From a checkpoint of a small encoder-decoder audio transcriber: muon at rate 0.015.
Rows from block 8 of the audio encoder of a small encoder-decoder audio transcriber, named by matrix and row number. Rows with one number belong to one channel. Each number is 128 + 24 x the weight over its row's rms, rounded and kept within 0 to 255. All counts start at 0. Numbers have three digits each.
After each channel's rows are labels from the 100 clips, of 14976, where the channel reaches its highest value: "responds to" is what is common among them. Only what is clearly more common there than usual is listed. The data: short read English sentences (LibriTTS-R). In brackets: how many of the 100.
# convs0: first width-7 conv (encoder.blocks.8.convs.0.weight, 112x112x7, standardized in use, each kernel summed), inputs 0-111
# convs1: second width-7 conv (encoder.blocks.8.convs.1.weight, 112x112x7, standardized in use, transposed, each kernel summed), outputs 0-111

convs0.75:108141146114156116095097131157147165136133157106123135126097146145120130095102142095158123127142142148147126132065104131115126102152133104152110130157162142120147149121176148114143115126046118183118120082202115144096121118147114128137171138121120122138136151142152118116116146174107089160100129105111077139119126093119131135119141132108
convs1.75:121088142148141115124140120164151133085103136143115169131137098158102152144141112151160157147100110106158121155107092085188139118098114117171113109086121093136130151133118124112146159099165116122102114119156123095139112117141129127119117124132130092147077147073110134123112120070095098099132109139099149077171136126133105111103137106131
responds to: the word "the" (50)

convs0.40:139111158111115112102144096132147116128132118093115161131126115105109146124135092154128123118173106120124120148155145110101168123138149115103156174099131077089180110127152155109142108179147126123130109119139098114129141107105141135119116155123114144116149122144133162141128130121157111123210123052150090111087126180117136171124137114117
convs1.40:101130132129105111163139158140139139131159120158108133123143117132130137125122099136137159114154108143161119151104165133083140147113137110158162124152108113171108128138095132105134212142093107134104128132142157127113113112142064118169115147135152122106133173166104115120188146123154173144067140089118130158119144120153154129105157127147
responds to: voice: male (81)

convs0.45:154104130119123166126145125090142115125139122109087120138133146113117158134110122129127125176114119115150100150136153142139159143152122126112106154118161095147164147131119165104150155174130164109176118127072122136111111109134104142084123100079121137198116195123136142147122144113116089132088134085103126097167145119091124126132098099132
convs1.45:162145166163100103169159144153116096130117185159103107080129134150145127128111161107124127098068126132133109138131117113161148135150122137112081120127132151139143121150158118089103174183164135106138168101123142157111107129113141158119124107129116132129146161126125106126138118148165159134172135141108137142172117132100066099141128125100
responds to: the word "was" (29)

convs0.32:154145139109174106144119108124141103125096151151101128113112149148152105082141111165130157100165109135090058133170136108153153107105173146155138177128154103134128146138089112095114147143150112136162100095139147135164137140104113105089161146108132126125128113133101147127145158100096112167113130164145101093139157095122105115136113133098
convs1.32:107128137105161104135207108123162144171143152087111148098125162124164089118155115137124139139105150147122189135145123111106130129099153117084092127130144121124118124096171117095103108083145110119121104115139135138155126095139098136172136128117108156141149126132134137130118119148127154138103089124122161146095110107132139126197106176153
responds to: the word "you" (48)

convs0.102:108171161126144080125088164128159115138114171138084119109132179152150117145159129133134143095141112139099136113102116131145154116123087096137146138123114116154106123102157126102131159186149147088116180119144108133103118180106147147194141151179113138115142099105106130122114122115093110152149120125100133113111108089111129133109119123103
convs1.102:127158064062186130150149112142097114120116125144176079107149158101120137136167113101139122117134112142156130138154122158105129148134166082149169122152138104096112128116085115150127125145119184129148120133140137138125121075107133151118122094128118115129126127165155141129141145168176104139122123099160111149110143145130087144123122160147
responds to: the word "him" (28)

convs0.94:097129090136100130110111168139139126169082119114122115157159080088190139128101126152139151167127114149132145096135108176117153112121126161138152134138157128111126127167120122142084137155161115122101108111103157164183114173100092120139123155120098111106144118136104098144088154093115144150144144102123118139113124115105147117092139161102
convs1.94:112150090120094158146135099166098188118115131160129081150142149135140094142124105083092109120174120131172127129141120142093122164121120156074152115118131167118104093139107124115121157118134130125137117127110120133132142146098079081082121126123166138139155128149144126148139154119138081152127178094147119132094121104165147118089130113134
responds to: the word "i" (84)

convs0.43:149101101131153070136102121119132142155150126116125147169131140125135108076137122147129106101153103109145081104097109068179145121160154129147111156092126084125099143120148113097127151169153161105169112152124134143098125119114124129080124161160132119137138164151094157082136114127137130144135134148127128158078183137134102122139136135122
convs1.43:111124117132116118191181133170148143156141118153142120104147116125145110133150131153100179095122146149158126142113144100162131145110150117122155161134154115149102161133142171113083142117141085082082115091096122129133148119141108113173123136157125159124140156163103128115169094123140109128111110150114177149117151100172144122154144166123
responds to: the word "you" (46)

convs0.109:135089097155117164070138160116096131140154110069105149136163167126160136107122131140142133148170105083134083137124126127128116157140122124143114074109131117152113158072132159152133203149170099145117128141121137140110140121150143125117130138122116148130124095130101127136146137117162101083116126146091092153146140141110101117105150153106
convs1.109:140238107163105112172143148122109130120106140156129152147130111138132090137129060122121129161147134105131147146138104112153169132132150160155163121137136115131184158133111102167138125110134106144125150123131136107129100094116105124086115100113101131137102175114113141090134122144121100109104122133134108112158155140162107099126114140102
responds to: the word "i" (64)

convs0.9:156127099166113118159082121127106165128131127156099107129130143160118089076141121120143141107111107147122126124188101102136146117146126127066142098112124104157123147139099107111118118146119124110127169130110117115071136125106124091122150145142087149118130127163074129125152158142141165178138135164176108126148151156119123165140120164093
convs1.9:127091081131154142125125141113177124125119152174186156119174142132134116144129111142146164102121179109143132157094119133132120138128155154147133130152156138129125093162087101089126108095103114088189126113129116103127104119097131116090163120107117065108123101163125117117103134110156133131126112129129098115122106156105139100158083111134
responds to: the word "i" (40); the word "know" (25)

convs0.54:131145113120149126119143161143136121129146146113151114124177134140089106123112142140164134125114155180126077103177065097105151123118122108170154147127146105135125150130110141130139110133134105140129192190125144122155112115117126153113137087115172124106131114102076132169140153104103134125149112107096142088097089117117142108104127097158
convs1.54:152146115119140133167162122112152138112130110158134089167158124147123136109120144150124106135127119160108146122134134191131131125133130130136139109097152150103124118110177116156119118096122139116090181149141147099118136138086142086094134123140096194149106142111109140050141103118125117091075114087126137108134100144128114092097134095109
responds to: the word "she" (32)