{
  "encoder_activation": "leaky_relu",
  "decoder_fused_qkv": true,
  "decoder_qk_norm": false,
  "nesterov": true,
  "batch_size": 128,
  "warmup_steps": 190,
  "weight_decay": 0.07
}
Rows from block 7 of the audio encoder, named by matrix and row number. Rows with one number belong to one channel. Each number is 128 + 24 x the weight over the matrix's rms, rounded and kept within 0 to 255. All counts start at 0. Numbers have three digits each.
# convs0: first width-7 conv (encoder.blocks.7.convs.0.weight, 112x112x7, standardized in use), inputs 19-37, a 7 kernel for each
# convs1: second width-7 conv (encoder.blocks.7.convs.1.weight, 112x112x7, standardized in use, transposed), outputs 19-37, a 7 kernel for each
convs0.55:132121113091115148156125082163157100139129155124150118153142146137133107114148120164125117146105124120148132123110090119147121112069156166114147131102147118120142135144087108120188102130110118122140110149118130101124095119132135080140109077106141131129147126136147096128157103159102174164115114121103070146149138115143140079152134116159129149052155162139178097146161098173137147182111130115093121106
convs0.56:111133136167110139101128127144107095137147118162078198106104165146132121099127155136117116139163123126112130131139134136119114103135148146078151179150143081164110113134145123132128142131133107144155101095115118131128131073122124156116129129092145163136140106093114142086133087143153132142121116099157122072132151126145136117145179120096124105156096105144155158131143123110129097091132157128095144137
convs0.57:137142122112123134122112111123163161154087117119105147109162136174183122064091128171162181146103090130154113128130120118119112124097143170134146122137153155131121142145131153137169141137138096101106098114116083149134137109111188125163147102106173120110105117109129142137112132151115112085115156146221151083096138143147140086097093119104121107088085097109147157166136123104094122121142129096173142093
convs0.58:158168140154191153104131124145139148131085128149099110165149118140152168155104109139163152169154136118163106100109121086105129116135119116167123142127135127126150148152113129159122137145155093094101103142133115157122111146176127140096132135099116140136120107089094127113106134119144142137119132125086073117132115096123129079136152120140113087109130133102113111104119158139123116110142167127126141125
convs0.59:113117143171119087073133154155114105101131132109179144133169124105116143124127104091134147175149102098109123104137081112111114145101114131130102109123114142135121110092115133139144146125107148111121109129123136122114147113147149168129108084107151118094139131136114122126130104094121116160123085095076095106140148112113123163161180114086120158149100105107112138139142106102173134133093139150139101083
convs0.60:093099144150135091122118137120123127109098103087171169108114114143146138127085119129128113121129140136131128140129142146131116080118130111136122140147127134111156170154103113130141136115126107089137148118080109175136092132161146169116082137146134162150126109136117115131145132112133145104113108146108079138150148114142098148143117168198106089133148064097129135102124150164132142104085109146142146120
convs0.61:140153104096091167121096127114121113113131129116114128127154110157146120151126128134128119133131124171123110113090119087093103146187154124135129109131147146123112162144123118125092163133122106092133139112147133070082136154068096155101121103130090137128173124098069139141150126136126146137131117130113106113082079110143133119141140156142200179143076085080119153151164131141112092136128137111112199157
convs0.62:133149145147191130122160114097100125111095091121132110086110100132150155152125137127172153148155138131121110097099107111121147151134143072086096127112113121141139136129145131153144152131137143157196114082097122142142200174124098078096122119127125103107134135145142129128155151148144118098108103130141155126096075087142173171201135107134126116144129079089118137110132140118083112156180227173112048079
convs0.63:140158118119143113116122150165079137139139128124095116148133164151132088095126138141103109102115100086114130142109105158130152120155127071125204137120113126099151172153122067106144115109149163146111071158124106139138120096151115111119137130122157151134103115168162137123156125146095124134141138117169082070148166180137134084098143078111127166065077108116113109148112121156176110129123118139142118166
convs0.64:161209159143107086102132147132106139123175080125126147112080127172176168166163136155137129112105119113131112129124138156159138130133144134168137129103119139121147162131133127109098133081105112121133132106112110133181143108137124111119110086093148182137128124091098132146135126116117107112147133090112106114130122157183222168160137105098110095089094134170138125115107087106116103151170139106091133143
convs0.65:127105177131126114136113126076135134150159098092145159143154118113106103104086118184122107142142130100152106119147117109088099129099080137158128171112122126117142162172113119105080124146096131120101175118143139144160109119131121130126124097104097097139104162146182108101137131139121125132134118143125089109149094187127153155162137144114130132141152105133125140113129136122112159103145165136168144134
convs1.55:088110110149131085102123137114199165206099138183117124200112124167118105156128161134146128123126094101154148118098147128130166090096129118133111127128130123137149146113094145125114122155151144125093145104159103120147158174164127189121111118142128149154132102140129045107124150140144185143144136123116127129097130095126081054145129140127109111093092138138145172103108109140109073097071125121172093075
convs1.56:177119155156116130116135156131139163143090178153110134125116151124106157142145115144124156112122128147167125106126120100146134134103119181152136130104132106120097094159147111136134138142096089113168092149097091175138163120157133105097130157179158140166132094118144169116155165135186132090091125132109104163161120115126127164090097108128102149123126090133102092142085160180068122135129065058082127115
convs1.57:124157103060112139128159122153136087122116121106101143117130174091091140151159131140137145109127210178147117110101113115101117135116102106098110172137139109089110105127093134108120142082102154103093142152127130124145158111158133103129120143115140153142129137162078130133153135128128156182139111154135175173114144164150123114110123138121130100149235171162151162148123116120146146126145155141129095138
convs1.58:115116130111116144189164120108107110131118125101096172145099151150157172136176151112142125141137116109117181126100117113103122130073076130130104130120122120102093102119160150125136136131121129126150156145140117182134096069117156167137149170083118148144125128130126141155145125137132107129152119158157178167124116139137081096145158163162145129135099088144144102104112124145094124114125141082108067114
convs1.59:141136105148120122142145104098137105111140175111125123134157141131095083123123126149150196143075116136094107113141119103133127117126111092135130126143158121110123100119199109081142123149110128134147123159150113140122131151140081146122114115144148114132115123097133157172183110096078127135137131120115143145141139124129134113083113117133117138111089083088092149152121103165168142129162099096100134148
convs1.60:123116121128129137133127131106123143162140117130151103137137118134129115115142168131132159120134118118114139118103138147120115140149147125120091075128105097112104122110127109115126161126121126134119135136144134137153111090143146117116111105138136152125130130136156154112114132119128147147130126162161156131118141138113122102085125142124142127112107111123116124106090126133122118123125150133147135145
convs1.61:126125129141136116115109125129124153143141118126134161099107128164141138195136084074116122128138139115116140122120092139094131140125127124115139184103134126114098095155113123143135127135148131114114096143154147118123177174183142115120152142138146128108135150139116130102150146164155152165122102142122126133109106112146169167127139163143114110152147108133112086123135137123171152170146115158144096117
convs1.62:114119150168159144154122112108125108136162104099100112122124097122164125069032091088138162163173117123151157156157134124094101138130102145137111127114114131125115135082128099099112103095126075108107139122124148137089094122167144129151124102115120114111121128142123071040085170152132161181158131175163133136133143120129130130110123113133148155121122113130148085089084103143172118122128127104136119145
convs1.63:111110126131148125154139095129174171132089144120091136131122161175145143172129166144139140122129143175151117111095118123131107099133122132111120124163122128121105089149144108092140137150135117135182128145143157120143111145162141157138151152130147134137124135141087130111124129129130132141157121136136161149164111114152134139149130141147163141085135166140114112135147124076094105141135090112153153168
convs1.64:116101131164158152160139109110062067077143089077129141092068133098111157137143135145107143168146167142137110144157210154152090154142126100113149140104113113122129138133137141138159130050110122130120121132151141122118109126154102110131153142172159089086101099108117130138134193170154156155145143124134110106154159134110143164141115108065129103129104095116112158152144120102122128148117126138128139143
convs1.65:077111133130130126130116140125132125128112103145161095168113105124139129111100134139126147148124107133131126121133180125109094128123127138135151108144109129104091137143141151131132150136102130147123120153120129120113142145111130124095114147161159123136102144122150091082113143105120143141128123165139107145142123132111113117123122147147129102113119127137122141136114115160136112141114139129119167102