A small encoder-decoder audio transcriber, trained from scratch: batches of 128.
Rows from block 4 of the audio encoder of a small encoder-decoder audio transcriber, named by matrix and row number. Rows with one number belong to one channel. Each number is 500 + 25 x the weight over its row's rms, rounded and kept within 0 to 999. All counts start at 0. Numbers have three digits each.
After each channel's rows are labels from the 100 clips, of 14976, where the channel reaches its highest value: "strongest on" is what is common among them. Only what is clearly more common there than usual is listed. The data: short read English sentences (LibriTTS-R). In brackets: how many of the 100, against the usual share in percent.
# convs0: first width-7 conv, stride 2 (encoder.blocks.4.convs.0.weight, 112x96x7, standardized in use, each kernel summed), inputs 0-47
# convs1: second width-7 conv (encoder.blocks.4.convs.1.weight, 112x112x7, standardized in use, transposed, each kernel summed), outputs 0-55

convs0.44:471522467478491500470498535459551525508525497526502513492403522478464517540510473481507502455499485482487525525483485515470529543507516489528453
convs1.44:491505504509497521504495508503456481486483514460523500558490484490470534503497505488537493554526545528571532515532533556521524541514526501507479517493510553489537557511
strongest on: voice: female (89 vs 54.3); the word "was" (27 vs 9.9)

convs0.98:523563500442457509508523449505530520502526481495492491507484525495486475530515474512500513497443506466525506490521512498483451510505491516497495
convs1.98:479500510489492500470491489465530517484454507515494496496446515495448498514482514558480485517492533509456453495506447471512496522542485465545484506550466515437507507521
strongest on: voice: female (90 vs 54.3)

convs0.102:473505527504505526518535528470495373472502455543508508500455509504524484493501511518512510482497487502531510499485524527485492487537488514497474
convs1.102:498508480502499520515492533477505487449496472468505539489526510526520514534477513484490533517504518511464508484496537477507482489481471462523522440479455481493508472494
strongest on: voice: female (84 vs 54.3)

convs0.52:473523493522514499509507505529493539520482479498553506501514510472502472481521497515519498515497510478477477513454509470514477451514530524487490
convs1.52:503481484531476505557519486463546477506493505509506519505495532509494501479489498496521506493524479476514506482461518494506498505486475504462532496539466531456462443486
strongest on: voice: female (84 vs 54.3)

convs0.59:488504521519540501495516470493485495507496465477486512519418509530462473487515507527473477497491485501506545517494472467514520505479493528550501
convs1.59:503485485472478514533521528496496523467496480480480474498475455497502468508501508452454510476475482526491471512476534518456493500467505494489576482522526479442463493466
strongest on: voice: male (84 vs 45.7)

convs0.110:495537448510470476548460469517506509533510456501459459523503509461500488468508502477545506496503500499545518498513475526514507493531499500478513
convs1.110:471457522486515494477543485519556535524502481506449529497446495473514514488522515460478519495501468502445495513461515475484497476543487485462528544493542469532533514527
strongest on: voice: male (78 vs 45.7)

convs0.90:486494516489479513560519487513461501550543454522511487513513515496529526458499514499491487466502479507484514482529547504547496506494485489523514
convs1.90:501487519545503513517561460513511489507517513527553489531508515498512466477520461537474511508491481502489456509504503524480516513495518524459463508459516490505505518535
strongest on: voice: male (74 vs 45.7)

convs0.85:486536490506506499522497485502489511527515485527539446513527502498530483534474512543503490454513476466522469490480537502480513480507517487483499
convs1.85:498477491453471531530541515514554497522527517488492510485494476495502523533523485454515449519493495486523494537452488496477512497488496496475517538522457504486440505506
strongest on: voice: female (85 vs 54.3)

convs0.60:499498512524500521453504494483493485464454499529480434505503463484512535540469550504494506483473510501468486499472473509505501491491497491466508
convs1.60:497468531475488468530474479501474510523478449510464505491474482521485495509478496492545499484493502506482513519490495521545485491484525472540503516499462526530530492461
strongest on: voice: male (76 vs 45.7); the word "you" (50 vs 15.1)

convs0.79:535487483476462522535506471458460496508532456526530514528458524540491551492529490489523529533491491486477515502488443545478504524496472493494503
convs1.79:520541533533496480504567487510495512519525468512490525532484515531514495489504523499481506486513492542511465494537533547488474527502512493477561522508492442461446488521
strongest on: voice: female (85 vs 54.3)

convs0.89:525534504533500491497528484510471509529482467485480471511460484459500473476490541499505495458498502499558514524512455458509528505509528475528448
convs1.89:526476516458511457477542542503494509501497485531471505525463478523522482524512459507485506455513471487502512506454485520480504496520530489463517487528527474497517484520
strongest on: voice: male (95 vs 45.7)

convs0.16:527516466504468528524503489495475477484462460499517499490479510500507476509431510551475490505494477486515509514486538501469465498490545510552483
convs1.16:476469500493492497468533459518576480464499474500511470474468488494510478519503531479497491505489459487505506528466503510474501501513505469451526496512491491566493495479
strongest on: voice: female (93 vs 54.3)

convs0.56:563536542507503502514537508487506483477519491490469476481468521521499525460521513482508458497463481437510508493475507494492519497518484500496481
convs1.56:523477462532518504461482504497524531525492510493434499534529458516493477480487477487475481470474474506481479514530461509427509490429492518521480504519506497542483495466
strongest on: voice: male (97 vs 45.7); the word "i" (45 vs 18.2)

convs0.32:536456559525503542445509508483495465494500528499484532483471502458540473493486481529456511478482493495499507480483499529530507487528480479515518
convs1.32:529452456492475554501491511498457458493530512510472509498491489518485486501544545495515476471472492478501524507500440491484495488493475456516476483485509495449480537474
strongest on: the word "not" (34 vs 6.3)

convs0.40:500506501595568528468510532504560483493472477528492498539475484459530518491470482495495484532474480506517527515518514500469523528507521495489479
convs1.40:486468487494495486523499520532455474481477479485481496485480496492542512496509500519485515503514514464541488462439508487513501491507509476569521470525492536479506538495
strongest on: voice: male (98 vs 45.7); the word "was" (53 vs 9.9)

convs0.25:495490509510500532477483462532487529504532404483474472525515501482503496496500476508511522516513496471506499494507485482476502524456526510522496
convs1.25:502492508497493487526479499502474508454515494487513495486466492498519495442517464442581490501520477438456495490515493505518496471522496496529490507470500489521487527515
strongest on: voice: male (85 vs 45.7)

convs0.64:491496507497490479508482502525515475477503500517486455485479522502484506497520527484472499503515496520492458551478510492445545438498506506534471
convs1.64:536482521507512545514524507495520516482506478493470513521457468479516498510555502497511542503512494541492507502526510516478508479506492464508549488500525493554506505466
strongest on: voice: male (72 vs 45.7)

convs0.87:540520482480546510513495474504490491505527486462513514504504528475501505477535467478518493514537479436496510489499547483481498594475509505474474
convs1.87:501522510479459481452495508508489498510478521521521483472531552493483499533451461503527508499518504506489501515497531512505545513517488499500459570510557494467495497479
strongest on: the word "was" (39 vs 9.9)

convs0.86:526499494525467509508481457457500518495470450508494475492480492505502451498486474495474471524504532488496524546474527495519457501530477523508464
convs1.86:507467503480481501435495510469591482474494496514429478451503518520511494479492525464485507495503477489515474490468513494505485540524516494499490500500485513479501488494
strongest on: voice: male (92 vs 45.7)

convs0.30:464517493479497517489445471504490463474548472478460496492480528486519488479521522528481456493500504488536565473487483504530537501490496483486448
convs1.30:552468492497538514507511516507452447480527481518494518553511512494510472499514505515491495501505524502501473487485471509464551467532486474536483454508527522494493506478
strongest on: voice: male (78 vs 45.7)

convs0.58:483516526483499486486518519486517520466503479489463454517483517535526492504504517509503496508482503469474494548505509498493465455458535485500492
convs1.58:515483509508514485559508492495528529517485484453493523554482492497506487495510480486554521550527468516470510461522490479497472500498503482525503479484499536518490452491
strongest on: voice: male (74 vs 45.7)

convs0.20:526479504491468515450488474502497520479502529488501531536517509529473493519475455499481517472525484512511538478525488527491537454526530458490446
convs1.20:500541499514513518450487533487481457497536501494515483492510506496514482489521509545525489502514535484531504491495500492531501494474520507588541520508523473503526488553
strongest on: voice: female (89 vs 54.3)