Weights of a small encoder-decoder audio transcriber: encoder norm groupnorm.
Rows from block 13 of the audio encoder, named by matrix and row number. Rows with one number belong to one channel. Each number is 200 + 40 x the weight over its row's rms, rounded and kept within 0 to 999. All counts start at 0. After the name is the row's rms in percent of the matrix's.
# convs0: first width-7 conv (encoder.blocks.13.convs.0.weight, 144x144x7, standardized in use), inputs 36-53, a 7 kernel for each
# convs1: second width-7 conv (encoder.blocks.13.convs.1.weight, 144x144x7, standardized in use, transposed), outputs 36-53, a 7 kernel for each
convs0.0,100,194,194,185,151,173,246,258,174,160,224,147,120,188,190,236,209,194,243,161,192,192,156,162,189,196,241,193,193,149,232,245,121,226,210,245,313,245,154,90,126,140,229,220,128,109,179,212,183,186,206,206,212,188,234,182,187,264,207,178,174,197,199,175,162,99,145,155,148,166,226,177,227,176,175,167,224,212,229,178,170,189,225,173,135,151,222,201,222,226,171,256,214,218,197,196,211,231,209,244,166,93,311,292,103,154,251,227,151,155,254,202,173,202,215,204,206,218,214,213,237,217,183,194,263,188,196
convs1.0,086,231,147,151,211,187,110,105,226,207,253,223,179,205,230,163,227,237,183,76,96,172,265,326,206,180,207,206,214,218,303,299,209,208,156,204,235,203,232,263,246,203,196,222,196,167,199,198,200,278,214,239,221,184,134,146,129,230,259,208,185,219,210,190,215,213,199,182,216,228,177,235,167,238,266,207,192,209,187,162,184,220,226,283,252,260,238,251,158,222,244,150,249,277,285,195,203,204,253,239,101,161,246,228,185,156,164,160,190,264,229,192,227,166,152,181,183,161,199,232,233,219,213,188,216,172,146
convs0.1,101,183,164,181,205,217,179,132,197,189,181,186,241,223,205,305,212,184,147,216,287,248,155,204,175,225,235,203,193,240,278,152,234,226,118,197,224,215,197,118,186,260,241,213,181,153,163,217,173,187,186,169,150,153,189,190,181,228,202,142,198,185,195,215,199,169,261,245,174,141,159,263,130,105,211,216,140,212,255,194,218,211,208,201,181,174,208,163,222,235,248,194,177,191,172,190,207,194,186,178,220,173,194,224,147,201,157,177,182,195,195,227,206,181,190,201,197,228,213,180,140,182,222,226,206,196,193
convs1.1,126,218,234,201,199,127,118,159,237,178,196,198,140,99,94,157,195,213,249,251,223,208,225,177,189,166,202,243,275,202,197,198,216,257,259,236,207,168,186,228,258,222,177,195,166,122,217,245,219,189,197,156,201,209,193,168,163,244,189,110,182,173,173,197,199,170,186,156,203,204,206,237,198,189,201,183,205,198,193,208,221,212,204,234,204,176,164,200,203,198,139,139,213,154,193,172,148,196,238,234,245,190,223,201,181,164,191,147,212,213,198,172,175,216,186,212,217,219,224,276,175,220,212,181,203,166,203
convs0.2,096,137,149,246,265,210,212,265,193,150,169,185,128,124,152,193,175,206,295,297,178,110,261,220,177,234,220,178,192,85,161,129,170,219,139,181,230,250,270,224,150,129,132,222,212,189,137,99,161,209,186,157,181,197,142,101,120,221,238,232,207,220,205,205,145,190,197,204,145,134,107,144,199,190,236,267,212,215,183,234,215,221,234,192,140,187,229,180,199,168,166,148,202,217,179,162,183,188,208,146,132,242,314,212,243,174,210,201,196,188,174,109,143,174,182,193,213,179,153,192,304,213,161,144,182,189,162
convs1.2,082,176,248,237,262,221,193,161,240,200,181,185,207,161,124,179,218,227,222,180,172,201,247,252,217,219,196,196,212,284,264,202,180,159,156,187,214,216,193,193,148,224,151,180,198,189,201,195,196,235,251,175,190,210,223,158,113,145,149,193,162,149,172,175,162,130,228,251,241,270,293,313,186,201,271,193,206,226,206,193,225,234,197,221,223,251,274,227,213,185,225,212,146,200,277,241,245,236,188,169,148,107,179,172,163,170,265,277,266,195,186,234,200,248,253,235,207,164,129,122,171,143,184,201,205,161,89
convs0.3,098,282,234,227,214,214,180,216,221,167,151,86,165,165,128,168,116,365,280,126,235,207,178,179,211,218,256,218,183,88,168,157,155,143,193,214,210,242,221,221,231,221,204,231,174,214,290,302,211,146,226,200,195,159,148,164,196,199,218,191,184,232,175,189,186,124,104,120,101,186,137,192,137,109,114,168,261,268,202,182,152,247,305,325,264,241,192,247,224,226,216,208,226,240,234,225,251,219,202,168,152,289,352,227,220,211,205,157,140,242,208,120,119,190,212,227,249,256,202,193,206,241,270,238,150,194,162
convs1.3,096,178,251,242,152,200,192,183,184,221,216,225,210,250,292,191,192,195,161,182,132,116,186,204,268,242,289,214,144,141,177,196,217,194,124,147,155,176,208,216,182,169,139,240,205,214,182,181,209,217,218,202,154,125,190,195,180,205,258,227,208,165,193,209,197,179,193,180,228,205,193,227,268,236,182,169,172,166,179,168,171,191,206,164,202,151,138,115,174,224,223,294,200,138,211,205,220,267,272,210,269,185,194,185,215,194,268,239,290,252,220,207,156,229,226,243,214,169,170,212,232,228,206,204,238,178,161
convs0.4,097,180,212,175,158,162,179,189,230,229,180,158,174,168,156,203,244,235,224,174,251,302,219,229,226,207,213,207,169,200,213,227,193,134,161,209,147,83,105,229,222,188,198,218,198,183,181,205,173,160,159,207,272,258,219,147,113,173,188,170,175,182,171,181,171,167,211,193,182,196,250,199,168,243,222,227,191,167,182,228,255,221,232,258,290,137,162,223,185,203,176,148,188,168,183,213,195,151,163,163,172,218,270,170,214,281,204,202,228,262,260,214,189,209,220,229,218,196,181,166,211,170,204,199,226,270,255
convs1.4,109,165,107,160,229,227,245,222,225,212,209,207,232,213,242,233,241,239,215,189,194,153,211,194,170,209,222,211,179,232,257,239,167,194,203,234,229,197,198,217,181,127,228,153,157,228,260,159,132,179,175,207,194,162,184,292,320,159,194,190,227,229,181,184,159,214,183,213,238,235,265,137,176,140,157,166,165,140,162,183,201,111,142,228,187,185,160,151,177,145,159,251,173,169,168,139,186,199,198,197,171,200,237,220,186,208,172,177,149,165,180,184,211,205,231,228,214,171,172,145,245,266,239,226,164,163,134
convs0.5,101,142,250,247,168,278,268,195,91,238,230,183,265,142,143,219,162,211,287,181,185,182,196,234,229,152,289,224,161,194,144,144,179,266,250,236,110,180,280,183,167,236,250,154,144,229,177,171,232,225,113,200,226,166,232,232,196,184,180,173,223,196,190,181,282,205,175,226,182,228,244,225,225,168,215,189,120,203,208,193,154,168,211,192,161,195,201,160,216,142,239,242,183,197,196,188,216,220,240,249,223,221,158,179,233,194,187,213,136,286,245,86,149,206,200,185,153,220,202,164,251,255,196,182,279,210,148
convs1.5,113,229,210,182,245,150,181,166,183,145,233,256,245,191,198,218,189,210,180,55,83,202,134,158,195,164,264,311,216,170,228,167,208,130,143,173,252,251,252,186,185,195,202,205,215,201,154,184,163,164,249,223,238,140,226,276,270,200,110,170,177,203,204,193,159,152,185,200,196,156,212,266,250,194,198,254,227,206,212,208,251,363,242,239,234,275,240,159,223,141,193,177,164,218,215,141,167,264,239,203,223,213,224,197,105,207,124,166,189,216,177,163,231,182,213,217,157,203,246,229,214,216,129,210,239,250,223